python train.py --model="sound classifier" --dataset="acted Russian speech (Dusha)" --train_examples=26041 --gain_aug_db=10 --noise_aug=0.002 --n_mels=40 --hop_length=160 --input="log_mel" --spec_augment=false --win_length=512 --targets=["emotion"] --num_classes=4 --arch="wavenet" --norm="batchnorm" --depths=[12] --kernel_size=5 --stem="single" --widths=[192] --loss="cross_entropy" --init="lecun_normal" --residual_init="zero_last" --optimizer="muon" --muon_scale="original" --lr=0.016 --momentum=0.98 --nesterov=true --orthogonalizer="newton_schulz_5" --adamw_lr_other_params=0.001 --grad_clip=3.0 --steps=12500 --batch_size=256 --epochs=122.9 --lr_schedule="cosine" --final_lr_fraction=0.05 --warmup_steps=370 --weight_decay=0.04 --adamw_weight_decay_other_params=0.01
Rows from block 8, named by matrix and row number. Rows with one number belong to one channel. Each number is 128 + 32 x the weight over its row's rms, rounded and kept within 0 to 255. All counts start at 0. Numbers have three digits each. After the name is the row's rms in percent of the matrix's.
# filt: filter width-5 conv, dilation 8 (model.blocks.8.filt.weight, 192x192x5), inputs 96-127, a 5 kernel for each
# gate: gate width-5 conv, dilation 8 (model.blocks.8.gate.weight, 192x192x5), inputs 96-127, a 5 kernel for each
filt.144 097:111136149104190098190124142122162173133107097221208130105150117101198110078131155087165070172133118103096095110162138113116119111126083125101131113110153112127114207097149137107112172125144053084171133101170104167112138092125116104075110090143193099089152093113120094095142102121109080160137111134123180127173124139098116132133147102092163125094128141084108107084184076165119126121193116125160141141108146121120111162134098132155191117156134140124098098127152139156166092183162154
gate.144 098:118110084130134095204082093071166052092105125136152140156126158098071108117111121083137167115153161103144156198129088095129142122121097149115117129087131150083130109113136107095086103113180150153122122169116170117060154130117084157148133067062144172113140129142130153133099154164127122111103124134115127126134061071094114150082121136125116063156187101157105155091152116089112136115152132094195132169195142123076116123168070147111110125158119076150158113185130128099119157187116159
filt.145 101:112089123096123144172100129138135137122087103156143156186067113156063177127180145162166127133093121129137138141060130074154139186057106157133101077126169124127074103181115107130126097117133162154117130153119125123102127085160136136195151119099161133097157094093092118162138118139090117146130144156175205126094111097079055090159069103131131218096125131068082123090145108128130104138184125117120104129180074129150117133107065165103120127117100159149086111131085131103167090137158131
gate.145 102:092128136102139106114135153163136132148141104078119150151126060061138118128090155128117157112109145155086131120174059139174146114119169137101128127144169118125134090142116108158151135052123131121091097134114100136159120115110131142089138115184111148176142139129043094092100132126094132089172139148118129128136123104194140144145170117114077153172161133137111119172080144122199139132099138142150133149138154200107129160157133124121103098128098136114108165131133101098147132132154175
filt.146 101:103102117145125132134152047097123100090178169135086140092181084125096068162080134099071129124142146148165171129152130072133153148151097077141085145102117138200135134141136149101118195176119137154157157118132114174145101193118152102154180107171144127106118128139150170103164068089105075210127123088060125099183111140155154161105147183062097109177201110095136120114123126116148135128126121150113083098103122157141151099133127128128108113226113160057160104105167102092131166099172099
gate.146 100:102132160156090086100075110124181115131087144105187179138137142165196141153144181105126078154118118089164108118100118123134120115080106116090091130076155083140075083161129126087160144163110126124103148115116143191141106094089077176127113084154117144098164155147125086146168086148054084125151131121118095164102108086139115140098157191158109080116080077094039094175058127135116167158099144093250199107101124087179139120084157138120161118138126108115138121093139128142169150148114117
filt.147 099:118102122118128115127136062168069131128131128129058140109151190161118129111079135129128117124090109135159105117118099122161136125123133160129090187161156198109095105171129126127142179068144140164122118102166149182133157159109161110120100126135138166111168127176135139149109103117094122110066153156144094155099117136096162133129141184125155177137103137200155155112165135030085190104144133154169133164101155092168116128101159083123092110128115089158097178079139176093139125112164156
gate.147 099:106128156122135145155137105078116093112066157117149140056178096066156097135129155127187153175076159128127128158177185091213154107148135108108144185147164174090065112071152143175120084135133136144105093117065179135160121179120117162133102108106128124107111146119090152063160122112098103110137161165106061144110158149155059143172150096160070170191199100104093102138106128148149154139152169158173123152094150113112088076138126100112158121156144104142124147123109127089130153096166078
filt.148 101:134085156169128102131081152121174108133132093137155154159111107134103193146100172137127122080104124110128172153143117153190092114105135144163126116117075182110132110116066157117113094083100143144163123118165155135073145115171109160091143134115184102090123089149050088104110098156093087125165097142124119158135106069202143111154091093204074090149096153134129138098089104133146158070061169119088115124103107136093134166080081160160177071147109102117118088095095145121120214156114123
gate.148 099:108128168129107123157136143092120116065164100125194158107167106135142114145100168119133184100124139095101115161130161140105160191133100100114104079108094167123108109142130152093154095106131113096121110115114101146101123147169165136156082106083120104125179168106101115093151112121159164090117198139129122109115132122121105149141077132079083186173159114105141092160134100130119144160159202172163164109174226158099140140190125146126148116100101098153193134105074136076111081062206119
filt.149 099:094142162187171180141100160146080130172144169078118133128138169156099100126174127132140066149148157115119132099159140176173133122135148131120102142036142125076158108162164111093186132152133130162132112131156164121094137133136151101101107154139084089151086068168145086094140137102074159117105112116134186119070125143110107086075077129140147084122094151128153138113052141140089117239164159152122129172059144119133098105227146131131160079153154143125116144120130092109144162161146127
gate.149 098:136136145126103091144154131178149134114146085090116172101116076121166106104158167115096110131120166083104115117192158089109173124130140070154086051098122151107147143148127126158136111167129133076086132134186085163128124164120166128077163137114095147106141136133104144169133096103157155145129131174154107120108110078147103173125131172206130108170073160088081138133118072158101176146067112101096116174138169138073136017175034087139167066169115146058168134141131124106112134123162093
filt.150 100:062148146148117177140212135114123093108153198179148145113118138092161124109139050185162210140141085155102143145118162152128111105150156103139179126140215136079163152137128140065139039134099134095036106118170129150144139162181118083122140143094078136133135157115168098108113107158136051160109120127169149133089185137104151142133103092140161100102148087114139137098164169074131125089140159135104152151137146143123150139165078131161160149131129154110186065113123143052121128118135118
gate.150 101:154116085173160153123139086120130126122102153118181106086151138123143108136223088151162137081111135121091161116140123092152110167116136174057134118152106135132111151093136137156140116153174123099142106114092116161095124174152126159107080087070097091105070140178104099144098164131170078099096165117116143105112182152198143124133110176100163086137113186107164109122114094134138146045107140202091181133100111118161119127164180146116110174119097108180099147156150179084096120148107137
filt.151 100:088081111154168126096126064089123155107150136121106154139087100102131070096049144161169097164136105167111117130103156115094141151158150149096123138135078121121173126114077134186139104124120146080118088154160141116127091166150141106153133117141191107110130124137153129106148106112053115168109134036101107141150177094203129140096119152120160074144132054132117096123082133111055127182104187145139113138114163135084090131168126165184152119117128172096137138104166153046119152111131149
gate.151 102:145114131105097052182098090149097088153122143117128120156133147172138097072169163093150157131188131118140111047151177122161127117080081201139133087093155103096103113144120189127146177140116112145095171126117141132146150149183110169207156146118149107111058132128170119083101135117108105071136090131169088124097123106157085130130125113189180183157075124135123097058068089129138105061189098136107124131081126170106100237114119133114165071178159137149093146103121127121159161164104113
filt.152 102:162065139094122155152195202082141176186152127163168142131151212113136155137125121092153127126165128169118155135133045190157089135148116108125106102131142112119084092096125100112157140136125144163107144147180136109155119056154077144039140094110130126121110163160181115165138154167142094096134111155078173095167143137126147153138184096136133127152147141172157117156106089191112152090099131160157139126108149142146084086080138149097119149067105178148165054148153098183101132138062115
gate.152 102:119144085094138123106108161133088100106120091048159112114135105124108062124188105115058131169136109098111075130116108162198081133167091127123098134150132152087133079127111140124118108108129119130118110107137126132158079161145117121099137115121147143134136120160126109087148177112142157155066126117109133104116056145132117107085185096121103195162107162161201144140161161137140158073156052091118132125143069098128137166171125066168103145046122132104151020127110133139129094160115130
filt.153 101:140127103071048115097146061182127113113105126174157085171174124102166141121155088147191134131122145133095091195104146148114131098065133079097114159122109094174113085141192137100090082125119159053157164114125144201099137120169079113208168127128127151117078089109152128167103152146127080038122127105148092092184102127151123109136137226163155108176099116092085148060133151141154080059112136138136173127170149107116109164082132090182153139144121108134089094124146153119150118136148115
gate.153 100:100077127149132147115116124188145106096109084133139141168086123082083121178094168161198215173146153128121112048133140113093081133140104189114085134102114179189129130081098137178055087136123091130143144119080166065138116138118153112084149083149200215112102123117127133096073140150092104095116128075170124166169128121071171180107120147116108124180105144132119105130092115119190093076136144106146082084136129131117163131162083122138186090117152076124127153102131084095073109097126107
filt.154 099:142151080126102082124172106133085125129137138084140122128098138119141120182099084173157113091099133101069163132138124128121121132151092131142151126126120140147112125113108107117077125099111127109105183142155118132162140132130111105141082119139058147149104139170082039121080120145122126083123168121125159098176165165068108149120112148124091154114176164099053143071086114150141140135122147120081121136135125134161145125119122197133167136173140083142065139155138165128160124134186126
gate.154 099:165126085131150078179156082140096145147127148145095130129161086159135135132122092108160125094192170252131133112159086089184151169119172100128089184132112098155091108161125101128097117147127150140146123152180151185160110086151141093122080105083093164106105103160132128116049148131085116174143180115081113077114133144101166111109098152135130121140109103113149181063133155117141126101132165079139118137108112129077114148136139104114132094134140100130167134148127100069175151136100049
filt.155 102:171187108139109116181088135132105124174131087123113122148167129174111070151126083077160170174105153098165158132146129071109146141135136121152132124100123037164120109141120172166156168135142094141157102159117139156075145103156119097123154116169063146087160127107109170092149117133103120114139121137158164156139149104107146156154111063165101173121086134196120134101110136139149127165099117118126097133172108160147121125185152105099132060146114122162108122166135088107111107151163110
gate.155 102:131121127155109143109107177108120128160132082108145128101170108094116120114127120120097127132117131082147170113187189113186097138070141158127118113179119127103100169118133193118146150146143144103144098122169075069186083094172108142113056163184154125179110128183154145165106158074135128168125168112127175135061097146112059166121045109165164071072107124113072090079146152187111146131144098081124144119106173150083168127120182094113122140142092073091131121120156093115081116115095148
filt.156 099:118139124144134089147153159079150179142143162203126175173123030154155101089150136073157113147098167139161102088126128109086137103122110118118103121099147138177148129152096175112097147134129073144105146142109080144054116150134126134167190194105106175116157089137173119139054120148139122088126104097156139152178145140088096149161146137111194134133135204129087087093170142106138070109152123170119069140103116097095169124135153089167088139171119143139140125151049149093181079153188132
gate.156 101:166147116145151122118170153067101095090137084100071127067110091085091087130110142094142110050118117116159127107152127139126169135121126114076096133118205118189128133192169118160181147136153121093108157119155125128102113123185151050157176197126096170153143178102146178110098171179111101123110122162127116104099132121077133102073077184031096160162076159179130158109154174142172118128100154112128104149124183117143163152121132087116114107119124091132116154044152164082143121146097108
filt.157 099:149135146128166152116111115165123160198150092096125107109149135151128161127140132112133077130089187144088198158087093144157163173096114151102070123101195125124101091159116113104167101073106128138123069095146135160056063119133223115132149087166125084124098209130161111071128137078130168160135118089165157109153091119138128114150109167123120076079134167103124155149091092157106163158112164131147184160170120109151081095141103102097099112145136121123176126104105118124124111145151141
gate.157 098:113113112150141109107146157120069109069122102140095182158108142143104146141083157151114048122186124132189153134133074085108130118142103146150130111140141110163139119150094096165113174100133104212129147121153162088115161045136108122147135153158081137113176156105118111141132113137087094134131062197187089077162099106166152174134136187196144139128109157100130079096163113133131114109037089068081147134100138119168122124150091155114149139082167176123149110171135204118139146158103118
filt.158 101:099113095052147167111112185128205106051183092137095122145127140138130141084135165124076095098147145113140091112100189169112159104138090152168129093088146108129140107148134138104115169099118114128148101087119122120159110081098123132116169159093086124137158160161106134188157154103120165143065097129171143095101182094066126139165158120152108175108069094108196143157204144123083188220125194112092098145130093063135149076076129111131187167147097119082150120032116101131147136090158107
gate.158 100:108130113125141147136134066089093078158121129134112169121103090115159182113100155144123126114079119148157183155104201162162177114125135099096168120152118159124135110154116134110170114127124173093179095148102112181201131109119113177106080125175142106149153098113124142102136117124197124127149103141165173102090081185145086123135169192138138088130121153134124134106108115129107163127078132118120141173178149075102139127111111124132157165155151123111129175114098068178097107134110154
filt.159 097:154143101072132175125155190155160131142183193097118112169100165163098119168126144121169150114137165117182109140090128125147126115151099159158167102162088111151145149113129141094150181151105129106146126136161143090107146160077135138130114082106155076153100152137143111104139108139123141150096124110187135123083116174091115167173059105134134152173098163124069124078104126108136109153081129098105177104191122091178120149137115136187171139137185125099141094099146136167169124115103155
gate.159 100:127148119168144124166162152174084159158168092081177099127101053070164106197146071174161031130123105156177191113135149134075125168112100099161162110142095150156102119121153162141150084117160116155123163101061105112075113166096137123077132089140094110101120155107160143088151135142155145122117185116194153144143084105196118114122176136139126146197158112076141142109126134169188151127095112184148106145202139156093117130220123127123086093115138098121102061082153150147119117106148155
filt.160 099:119103148120120110157115093174129136129150142141115066151130121123137104135109112093136175185154103156174136128183121106122113129126119134156150102112127166156077181160143103119121121141153207101102148125134113115167119154158139101189086119120136104119120139144165167133177135095172126137131100134106163109130103179187120121156127149117189105130175149127110117075089080070103140148130191111102129104112098094115112190207105138135120123163130111201181112164135116171121152097111093
gate.160 099:086152100105169132155112176113142120162091151110157123161133144112090148097098104153124163142187129169180131091154089184112154123135131105148111090109092126112166128092163117139208186104128107152078114130140103092128149128115152086104171178090116116167161067137160115188140152168093170158121104093123173088134120132078087179177153171136139132192151150165138123168062105069139164110107053118136185173118142108090152156139165133163079154148104115146173110144143206090065126110060146
filt.161 099:101151115120124149100076108115141176140198115140144121085159152114079125099144111115127153092109138135134101079157181131140057119141106076144126160080106151142143141160195163175157126187121083149094131117122162180121127094111111058177128127120100094073163134118141159137097194162116154109070062140141077172133133132084137135081163114096158127114165147130130122138124124139108175154131178117147155220139169109164162195070112151048133131142183135123130151207100089134145185108096157
gate.161 102:139148119104116106112133075128107082143184120123140107129120143120090124089114114142093104130132143117173131104142155082147130140136054117103096124118131115164137130099160130133123143094098126083146100151117141174076122071145105116195120164145138182129139123130103122147131088098094092117107082140121111183123068094168157080093148122106148156172114139100103150229108069103139156159090080058165145166138088202194123062130140059173111106110109114176185163092088134132138159178104114
filt.162 103:138109126168129128130075137234176152158108095145075124116197125054122108111110045176131097131152085115115159136139085153109120166087153117127181156089136193154103109115181143152153113118125128150130158142109126106164165131110110166145149171145167145076163138139151144144156124107104105114172148164077135104120091090102146111114149114139132088145159129138132099139196100129064118141140094109089137080124195096135139133038082100111159137142130106112167142079109186130136171094056104
gate.162 100:131117127097158154114188132144097065129154100143132117176130171139131171092118172096141085146106144207139109112110174053121106118166137131116134120128129133147096131136136127119200091074106142155076140152107105069131129135138016175079134119155140116113147119169155143099101162110124156145127102197137057126088160096114140099160068116104100082098109150160162031153095098113142108147151074138111147124135201174113159094203166110144088146122143127134169089081151196156111145152108201
filt.163 102:155110118077111135153147130132088079123132144180123191150102159126126083168113132076138181137125134112139178091062088095090108123132142089130158150117188156105112165107121095147066161128084107115127126123165104151100138082111095146122101150144137138143139175115195137117107142099184086096101057059113113134121124151136116171161093147103139018182080168139117119098148103165112086175132145132100130120092113108163117136112167124123095137143124163167154145115113059136112151118131182
gate.163 100:150088151101108160091111091101143064159097161115096076130107114124128101092118162111138164102128103109134167120177118101145092131139129102124121076092168095110100164175065117059096078167133041138177108155114170157188174077114139148132151124143109176124112126145125156080144132172154076108157118123087137105096162147156133121141170131106158155046172145173092097129127088144192152133131097124150118128130128165155157134124152125115217105143171187031063054193118121130149109191144148
filt.164 101:114155129125137084153150127097140107112133096164175154153132149136172054073130128067140092142148113106170144143138136150137124105076093152098115107106114125122146132117109056133195161079063079173093156145129124180095075061141177148108131149195124125150152152092164144161131126153133139124110164097125134123116176155086116174110122113110105110138129147110151124126119119121104159156041145124149173173112131056085100188085170050150106123193151088178131117122156057149143181108081149
gate.164 101:084161108144137124128169191134143094110137123106140119090100119169128102086129182098143139084107160150137136081215167093128066116113070149121102050112148165091134105099129150178175101096142132171133120163098058163127136152110128123068070114150154180103164094166127089173106142148124122115148150098118174102140170096115194148174124139218106146142148152157154115083071163167124072127156090150156161112176112168139151145122109129117132070068145170105087112092131171128128123076148051
filt.165 101:113158166119123154148112144092115153146113127133143138154125160107142101124123077135111115098145132132124164146144077162085123156157099144077142110131146103204154139136117058179118148104108148095127152161080125163104185116179117106106130153134145144102150147116175087145139165108139136051077138168067099063121141130146141152175142217181126160171126156180118097119150123145142177134116118124133109100178118077169174080174166158122138124132115200187080118122212138146208121085138140
gate.165 101:115099075115135101061124107113127092085071104118082079164192139053080118085096124167092156145102215099118123069144159137152131124115103109143152117138060108107139107123132126126146110154133132137165111142096151129147115119144161169114150146135126146143135078148094137094136183113175130117177137114165125111150102180131080151174159097103107145189151137131118157107106176122139109063155118172167149082160126135070149157132110113147132177178134188150143104134144141174120116102159126
filt.166 100:116155104124126149210134169105135079138076176149116137176116099122136087163197107157134098125139113094116119149138128165108156195150061142160098097107110123160112117112153112160153108144116089145136166124122093116114143125119125127152141097089127126182120091160141114118138129128112136101101167207145153149113113108119082096122134134096145169114100121081147132196188164136059144181113088062107161191155137173125145130189151127124142191142128180129035061117114067146135103104098190
gate.166 097:125101132155137159108130171104153085119050178093131130142132210110120142133139155141185073175121142135151181115124142120173138157104080092108072100028103139107072168126147131152134124157139130126101100110145132078166112092122194079096053104122135177142094092099129103159089127121118128137147163098121106161145140091124126181104146103143056083096114144119190099135111100108099157137166198106157093144140214162152136131120138115124190110134129061128131166112108082135180139115101139
filt.167 101:144148136099089134091143084089144096116068142081124074103045100159208127140116124186099130164117144121133200140137104160152092105150101098175149175160128088088058150113147080140131116134119159127143136110125133111106130118041083121115118118134107090151141099118156126095169150153141155077143118108131106164118115118140120153123199208130082127131133197153126099209148171145116106119163128126112135137120149121175109092115102121125081165084143169116150126185093129106151094123094097
gate.167 099:113116122110140118101111159180148148159125118165095124123125124116119112103143138098176104124152157168174096132110159097132123108135139201087105096140079087140172113067141107129102121185157157112064163086160190140156145120180128074129202131137151127133157094145157080143153134164105075147117125179156142115137132132189140102086185146088114106135196108124062102142111142152098148115108134154107147131146112114143121026085080166176121137097110152105134063088122124144125110207184171
filt.168 101:155149134155125161102107106097123102177158173132140173055120240170140115095160148109140123101174114065144187136138180121087167193106164130112163098170110151081098109146138122136134154136092100121135126125088079099170156081142154098137134145108126143101124111117059142134139083143183115099072075067117096136110124094167108089144157147238120110126161116103099154132084150210092153108165133164118080084098101202193092133111101125107121095118148083076087144081159067093125142147145085
gate.168 100:143114107103125133002104122126163134097112148080094110091119186124158160087178169142125109116136171170121140061071152158052135092150185146098107135123114097110079100166122123076153152121192191114078149175095122103162100126165064098097130165115121163184100149150114104075097175152105111120147145145085125103126155131177139141093106155153085119142127177118140113169084078102101101086102150153097079131106160161099163079112135115131074128149122141075135129185160141111062144118146124
filt.169 100:195139156137124168118134164118101113052134118040101122160129097140172114087114186111129166178139116065138148201175130126125172093193121102109146143173071116109124110148135122141159158104204138173174137125125132133174085118165131074165096109163148138092182161163117061087126173071127127159091130137191150081142087201123162114084142151050161093090075168115135143142156114090172171105146082105120159115123090127150101135104106073108137081113115134065094132108109111135124107148101154
gate.169 099:116156131094154135101099135151119157051163114145081144110087105081090088142109151155132161171123127183115135095118134083205129080152120180079126098168066141139173137075173130140127146142131117174148073116118108126148139146143127098104169134195129128132114124132110119107135112139133092174063109154145137091201107125190098139154088136079114140131157115171110134155151163181100097136150091124178149114185120132076088141168045092125104114153117187124133162166058151087193126145131080
filt.170 100:134116138130136162120116110135136141120117099029152110077116199183119127103119114159105144182151109122172123054116140148099119137125164141132178136188084102073129124204127128157186173132158087172133160139146130105110097114170078131145072154098164162123080154156116088122110176117116193167100146094091133129155098177132129099154182141125095116144155092145088173169109118157098170204112206092121156145109091122110138161103108143104115122106152154112164184108155040142131135113128139
gate.170 098:083125071146134077104140185136098125107129169125101162087152133170142115137114106073156191145112137146155040175139121125129134125139136127156092143122091116126150130143128105142119118161127120104076098133128153091147119159105114151151075124104171096105125078181150126113183091127086159111133143169157143116108180149169150165150136088123074163069204097139170168088134194145128141115134098092150187141096155205142179136101064152066107166116110181128145129136150174162098110109113174
filt.171 099:082108135152107113145090135068125148072156130118111166108107022104180108170099065175136138146141124095134095167135153096084079118157099179173125189082144122070141143185117082143154160100136113147123121136112161215117104158126067116164095091109140114121142166100131122144154110098101160089140096191115105131093135093150164143137127147160051184087129138039120110155141106138131125153140150172109143188102153108136116062179095148142082064149186138101115141140154101136184153135169126
gate.171 098:123120134113141180130157115124101108180128116165117155110140141137115144151150131090163132124128118103105130081097088107122158154167126082128117115141149134125124057144119177120069137192152164112113121135088081116146097175088164141092148172146160100180144100120091134130150114130128112133165166106076137113110104128173102093163176059113152096175126110131127108082185156130157088111072134116147107116135113143114100148120157119083127077142144124115087161149122139097083099095082091
filt.172 101:123158104089159159121161154143092151083096136134121096100179194141172159109136100157135104138121142090130159134094140131166090126170151136146159044161182102121079157145150133114138130131160146066111117102144136120114151111117104114147165116131132080152145106111151145112113097081148189075162160138134132128157135104131139126094137142104112135098144102161147087155122119154138087192160190107076130121122178164177104182096130137141199101138105136174037170143147143144139107099145079
gate.172 099:136129138083073157102146167165153125125079119118148147066150152115100086113168156111136185120138166174129091126116143087122149089163142121117134128095134132175119118142126118113153098142140143114106104109153107116146105087095073141135144098119135114182158124116114133163128082105151126131110196162141167066175133108077117074180160136146127114067126135181170108144065156130096162139134114082107157119168154170034113127150147144099172099171123067142089099065103149132137133099156192
filt.173 101:153159095081164128100178126114113100114171111065117141158139123187108089158103134104116136138050115185119157160133040050100122067143106157114108143167082068109145135136118081145155151143132106168121148148140148116166129118097171138110160099100110118128093117135164132133117071163167085154143130114085137096136155094094124131094124120175117129128156086142108100132064169121100177173080119051114110147166176160093109088156165098116088120162205155128104098073089147159179140082137159
gate.173 099:161146126141087093169089114154146148128176100102147135146178124109150144167135150142117063083100164130162146146161123079118102015078114101124116137098108135131156142168146139159127125098125090107108125148131165118108114126105096171065122127145171159128173150129100138170111089154131093142130120120192111155110167109105074175060173132121128147168112128119104148152131165194126148207127125106122153151199183209120139173131090110129127122089102149142094098129129127155101162113145127
filt.174 101:142112129146150102121099141141097155132121145188136121162102087111101089115141156182174095143178164130080069065099132150124149103117129118142131107113098127099080132138123138132155124153149103178069115123151121102142159078121160130100088103093123131131128116178102131126170153127164138135076120117080127197128057127175088152177123117039107084114145175086145160143157118078114129164148158115102060181136105133057143152204116075136125130049121140129156146104080107205137134191095098
gate.174 099:140142096073122180094119128147145109091148134064127118084155146126155125096174166158152128128131111138143149130091150105155143135143153166103145118159148123164150139148082112120131104179135145132117125157125152176086120135137133140132122126162154157196140143067086116085167074109121123161136127161161119117147070087189119157165209071163092087108174151090136131163098123149110138110124161131116117153112192195132134142126148171100143113132209174066116108146119097158157123130113095
filt.175 101:135074153187083132121145122146162118120143139096111124112099136104159069105126091145111127098074110110111109101085112105090126106100127090112129124168071113092143103093027085127084125121148133149154141087097125127125109135096061139145075129135104128115187070093122118136121150132132094089197112110123129130129114120120110088122077083116125146180118124141187122130089055119115168106071088139110161085151105161157121114101114151105153169163149083126085068090175084127078126146105128
gate.175 100:144109124172181115140184140117085164117083119103104137165173165119118115151127143177079128144156089083126143159173208113132122146071168102118144106143114056097135141126158073130144118123090137127091088185154084139107092098149102125109107131145096162114178115170118123079191161107120115107154082123095122127146126149186116129089138131095095082130119095179134077163164150081136165112120078116181220133111221144148186151107087119135118154165133160109174109063096121165135096105164123
filt.176 100:141156122183133159154153114126163113119197095172113115147119119136174151114148141113127168180142134101139104129136147098186118143169133156100150130125182081113081142161189107099100128104056208129148104182120157157115180181151077155179109156101117134175184146107056146108114043125115100143125186097080098136142091059035113087192120154118167109126180155081121105109135180119102091160161138123114146096087131110153160151138086131142110162088218120120128069164148075173157155136150127
gate.176 096:102110130166160119084124101134137154090158178160195094072161140100092107126126195100150116087132181164122076213102092058109127133107146115096134117086141090139100175086134158150154121125083122120077121180108141109171128161132131086119128122130138108183142076129127144155060063140122172120128177136153086129163112105107143115189128102079105122121106083146123149074126156124132034106148124111195134106121128182123150168162152123175155108111145126135147122089151071114095125121118116
filt.177 099:129095154151126143213136144101143167146117077099163151085145125176127136114170126138174162121075113139137136159135162121116138113117087199072095097108109124164090115148130169129116135104134145096178149098192086166141148109089135124155174119084168165104188128139125172148151092114053139156083205184080161134135126178140103127095127148094170120108101122096135122138106137096102175080086143139072149124134132114141167069134141119168174085121123144093132126118212114121115196119168121
gate.177 102:100103143092129096087184168130120063108156114155147135134170061150121129108118110084140084177133117082144091223146141063188113118132138168124105119185110157139171135118137120114187122140083048121156118148139082179128146130076104120163187137126151142152151133092184097156129126147124160125139150146132149080113152096092150138153114153082089186162145144143160108153134119089206120135108122136135161123171130117130091096117142132179085058108173107135103080141126114118160082151170093
filt.178 099:094136127111165140143134113103163084144142145073168110138137109108075141170153110161130111146089123093117122128104146102142117140138152141092155161109181131096150153153151124077121103124110101162156071099099133052098122179117146183120139082175160150172112113139152108091172119142153133110099064109178153103129162165118065130176105162083115147089133100171153095157100122130104146118142130168096156091206131103146153165153139111133101134062145173120122097126135139119141101131145118
gate.178 101:127091155132091131172083144168085138152133114147117114151156130103119122066202148069187112136133145163132108129142167099159187187130193090175098134134126145207199193160125184064103144141116102102082147187140133163128105086163145111120086200176133098151135117110114123202111151126109148156111124135111110060080148170098154081147146178188185092098110165160160154132139086165170093116178090172166134150116156117100080123096149199136106151067165133067167128097043135124139116111136116
filt.179 098:117134105138152107118167132074129144101098141124117102145165147124133122132147138150120151143112109086095008095105129116158114186147072161165102075186123139147136095138049145135104173102107132153122156105139126058079041149153118106148096127122164090106141048136140109132152177109121120145113155096095174089108056119085135117103115159151135145047131147116081120117162068148119182131144128168097141107149083150065101128083115129139074098116087153176093119119094108173101152166073154
gate.179 102:106177132093157043133113119158142133094134100128078167093151115148121108154100114182147075151151131150088152087078122069090101093115151121078133141166130180099095097113157180109117181166161112136158097099120134100103114113065108089104133085169092154164146100131056157134131148147109136131178121130167090095162109116124137121138129083170127096151097130097129167116104129141168124151125111146137128163080122119154164133138130092118096149076151139111109122075142171093148162135068087
filt.180 100:161179085108148105106156080123097116173173122100181120094120142114116172164102130147102117123103135109121105114173126117176121130138130147141148147120128058098109086101139106042112129147114140142122130141161088094115093121088093190177112204174099122090132100089139096124139139142117130127155064114157117153082118111117126085103145093161079115197169140115108079130112137168155153127103113075095132162104094165138107096122168140145127146145096100090106174166080194172102132097154101
gate.180 099:138097158116158123128166118141132097097047116107129096108181179129111208080163143094085102169127163119159156073108118151174145081147173147119102095158131073116156163096095148107150219069100136126082201127115121195125126166145132084121145168156136158134115093161129161150121131137122103163156159141120142116135098130136165208078148097061194134138082102108070168146115121145161142156153138102140105148151110113120165112094139143117133105087130144095178104144080083188124149133097137
filt.181 099:123124175104081112079068173135136197073087140120107122100121117077178182100099066111107135158147158121168073080104083190094149057170104141118170137094099147106145136176112154127126129089158149124137121148111129177135143152122146129110107151120122093136128126152182099159103141090118129208152139103097140158119111102116115112176150110161132097067023101093179106096113131116115178103197121092086135119125095128085146148101177133145110152117105121127041161127124074217135164121136095
gate.181 103:083123086177094094130147154141083134100118118147130118157200143130136125100165081141245115085137161082129117117158140110154132130127137085118096133113116188138128172139154153110089120163141134090127095121087114160122175176174144142180109110085123098053169136116126124150154104139184179102143162107198168153138126158123064139046172141172137136152199142127147165113184113152185154143094076106159134148114151110103127095131106134138052114124123142110099178109092113084129089160094101
filt.182 099:129119143125170073108170124093084121101147122127123106116148109157154170118124113169154115102116105105120103098144133158085106155158095132114127120146075163240108085109140090153138150105137147108049152152085043114122174102160150119140097096109147147133111110073151095095140153117161129122183094089095115099090104109113080129142161167160140088147183135170119117137115158117129129114144091124143158095182157119171165162145062124152148112138171130145119124185113142083114158158102107
gate.182 098:164101163133137093087103114190103099149090122114153130159042121057105148060152139129146147116114170099104125112095126123149163104154171131090185096111114138184129096166119115115143095150133127109121117144155126117163114098135124175098085198109154081101112143158105076056073173114122114134128127174141134225091101099079109125187137152151177129137110148163057081131080159130101078109076118098125103112110087069187113119146165121134090150131103153132153143099137178168090183147116134
filt.183 101:152120140113174107137130134098130119161114081109163122134112142126172101101116124074114092132136133080089168108106116112131074153105088117140146123168112101099152131113150165129130085125131114157165139160126154084163071088206119095092152108084115112145126158117120167147122158095132091110167150116123127110123126059112109087125071086115177162108136138099047089100138177133192187118135106126109149136160129125105100064061156128094103138104157088120080151132076144063087184122115154
gate.183 101:123136097162157178111118174150098132126172064188130172139059106121128136087117072116069187145178099125167173154123121093129173115097179093098108159111133107099130166115138083129125103160124073204122164140142144150140149084142093088094078185138116104148145195173114116137145163094137137073162158181167151118117122123181143151163141176119112071171174113116103175159127087143126136141128131141128113174167079130120118152179132111176138144121039145121167086169058124129109209132136107
filt.184 102:154121134083135100140107112143101068139177095155125149177050192139098133133183103101184156100128095079131062137193130084128112125059187132107114143073120093151101106135148142167133145089121083123123150070053136140114120093146068161141109148159094150153152088197091092113101111107178116092071133123182133068141175124056163117112129075148150097120053107132124080082124125177137091147081131208143111094127129167056121107083151106121131127108094113105126095072158115058106153093134145
gate.184 100:156151125121121161105163132083113098162109129144130063187115092083105134117114176098188197159105211148116082199170090165144095073111161150151145144149130102143081077123163119159133129133158156121174043109115108130173137166136135183113097102151115133124097135113144111145081111120086136175142126115090114124090096112116148087161154127156126118085199105136082118094044109126143069110152069108046159086157099134101175144122103140061116100131165081148144206132144113142101140117132070
filt.185 098:121124080127137120133116158090127165161143137093113206075163157187125138075129138130090155159167121133115178189100142159141133176113110116129137112122105114161183170101101096108154127139149116137156137155171098149146154138159115088189123161139133163107109092136124151152107125138118127169064140082050149122214152143043146205177104092127117133104092120107139175158075126131124134129060152074134089112120124136187166204137153141126173139108098100161096089157129172119112133112190141
gate.185 099:127086101132113124101101162077099129097088106151102147152100126061141149187104097097196138161145165089102111151095134129087116104089105107120119118127111138131117125147131117161113159154153090101171116131158142086084133125175132155128181134088083127100152099108118125142119130143083155116141169129168132151117122122059087118088144133175167128092121104187124079134156103168156208140079102135136140143102123142126124177151138158107162104174181175159131148089163137059175166137140121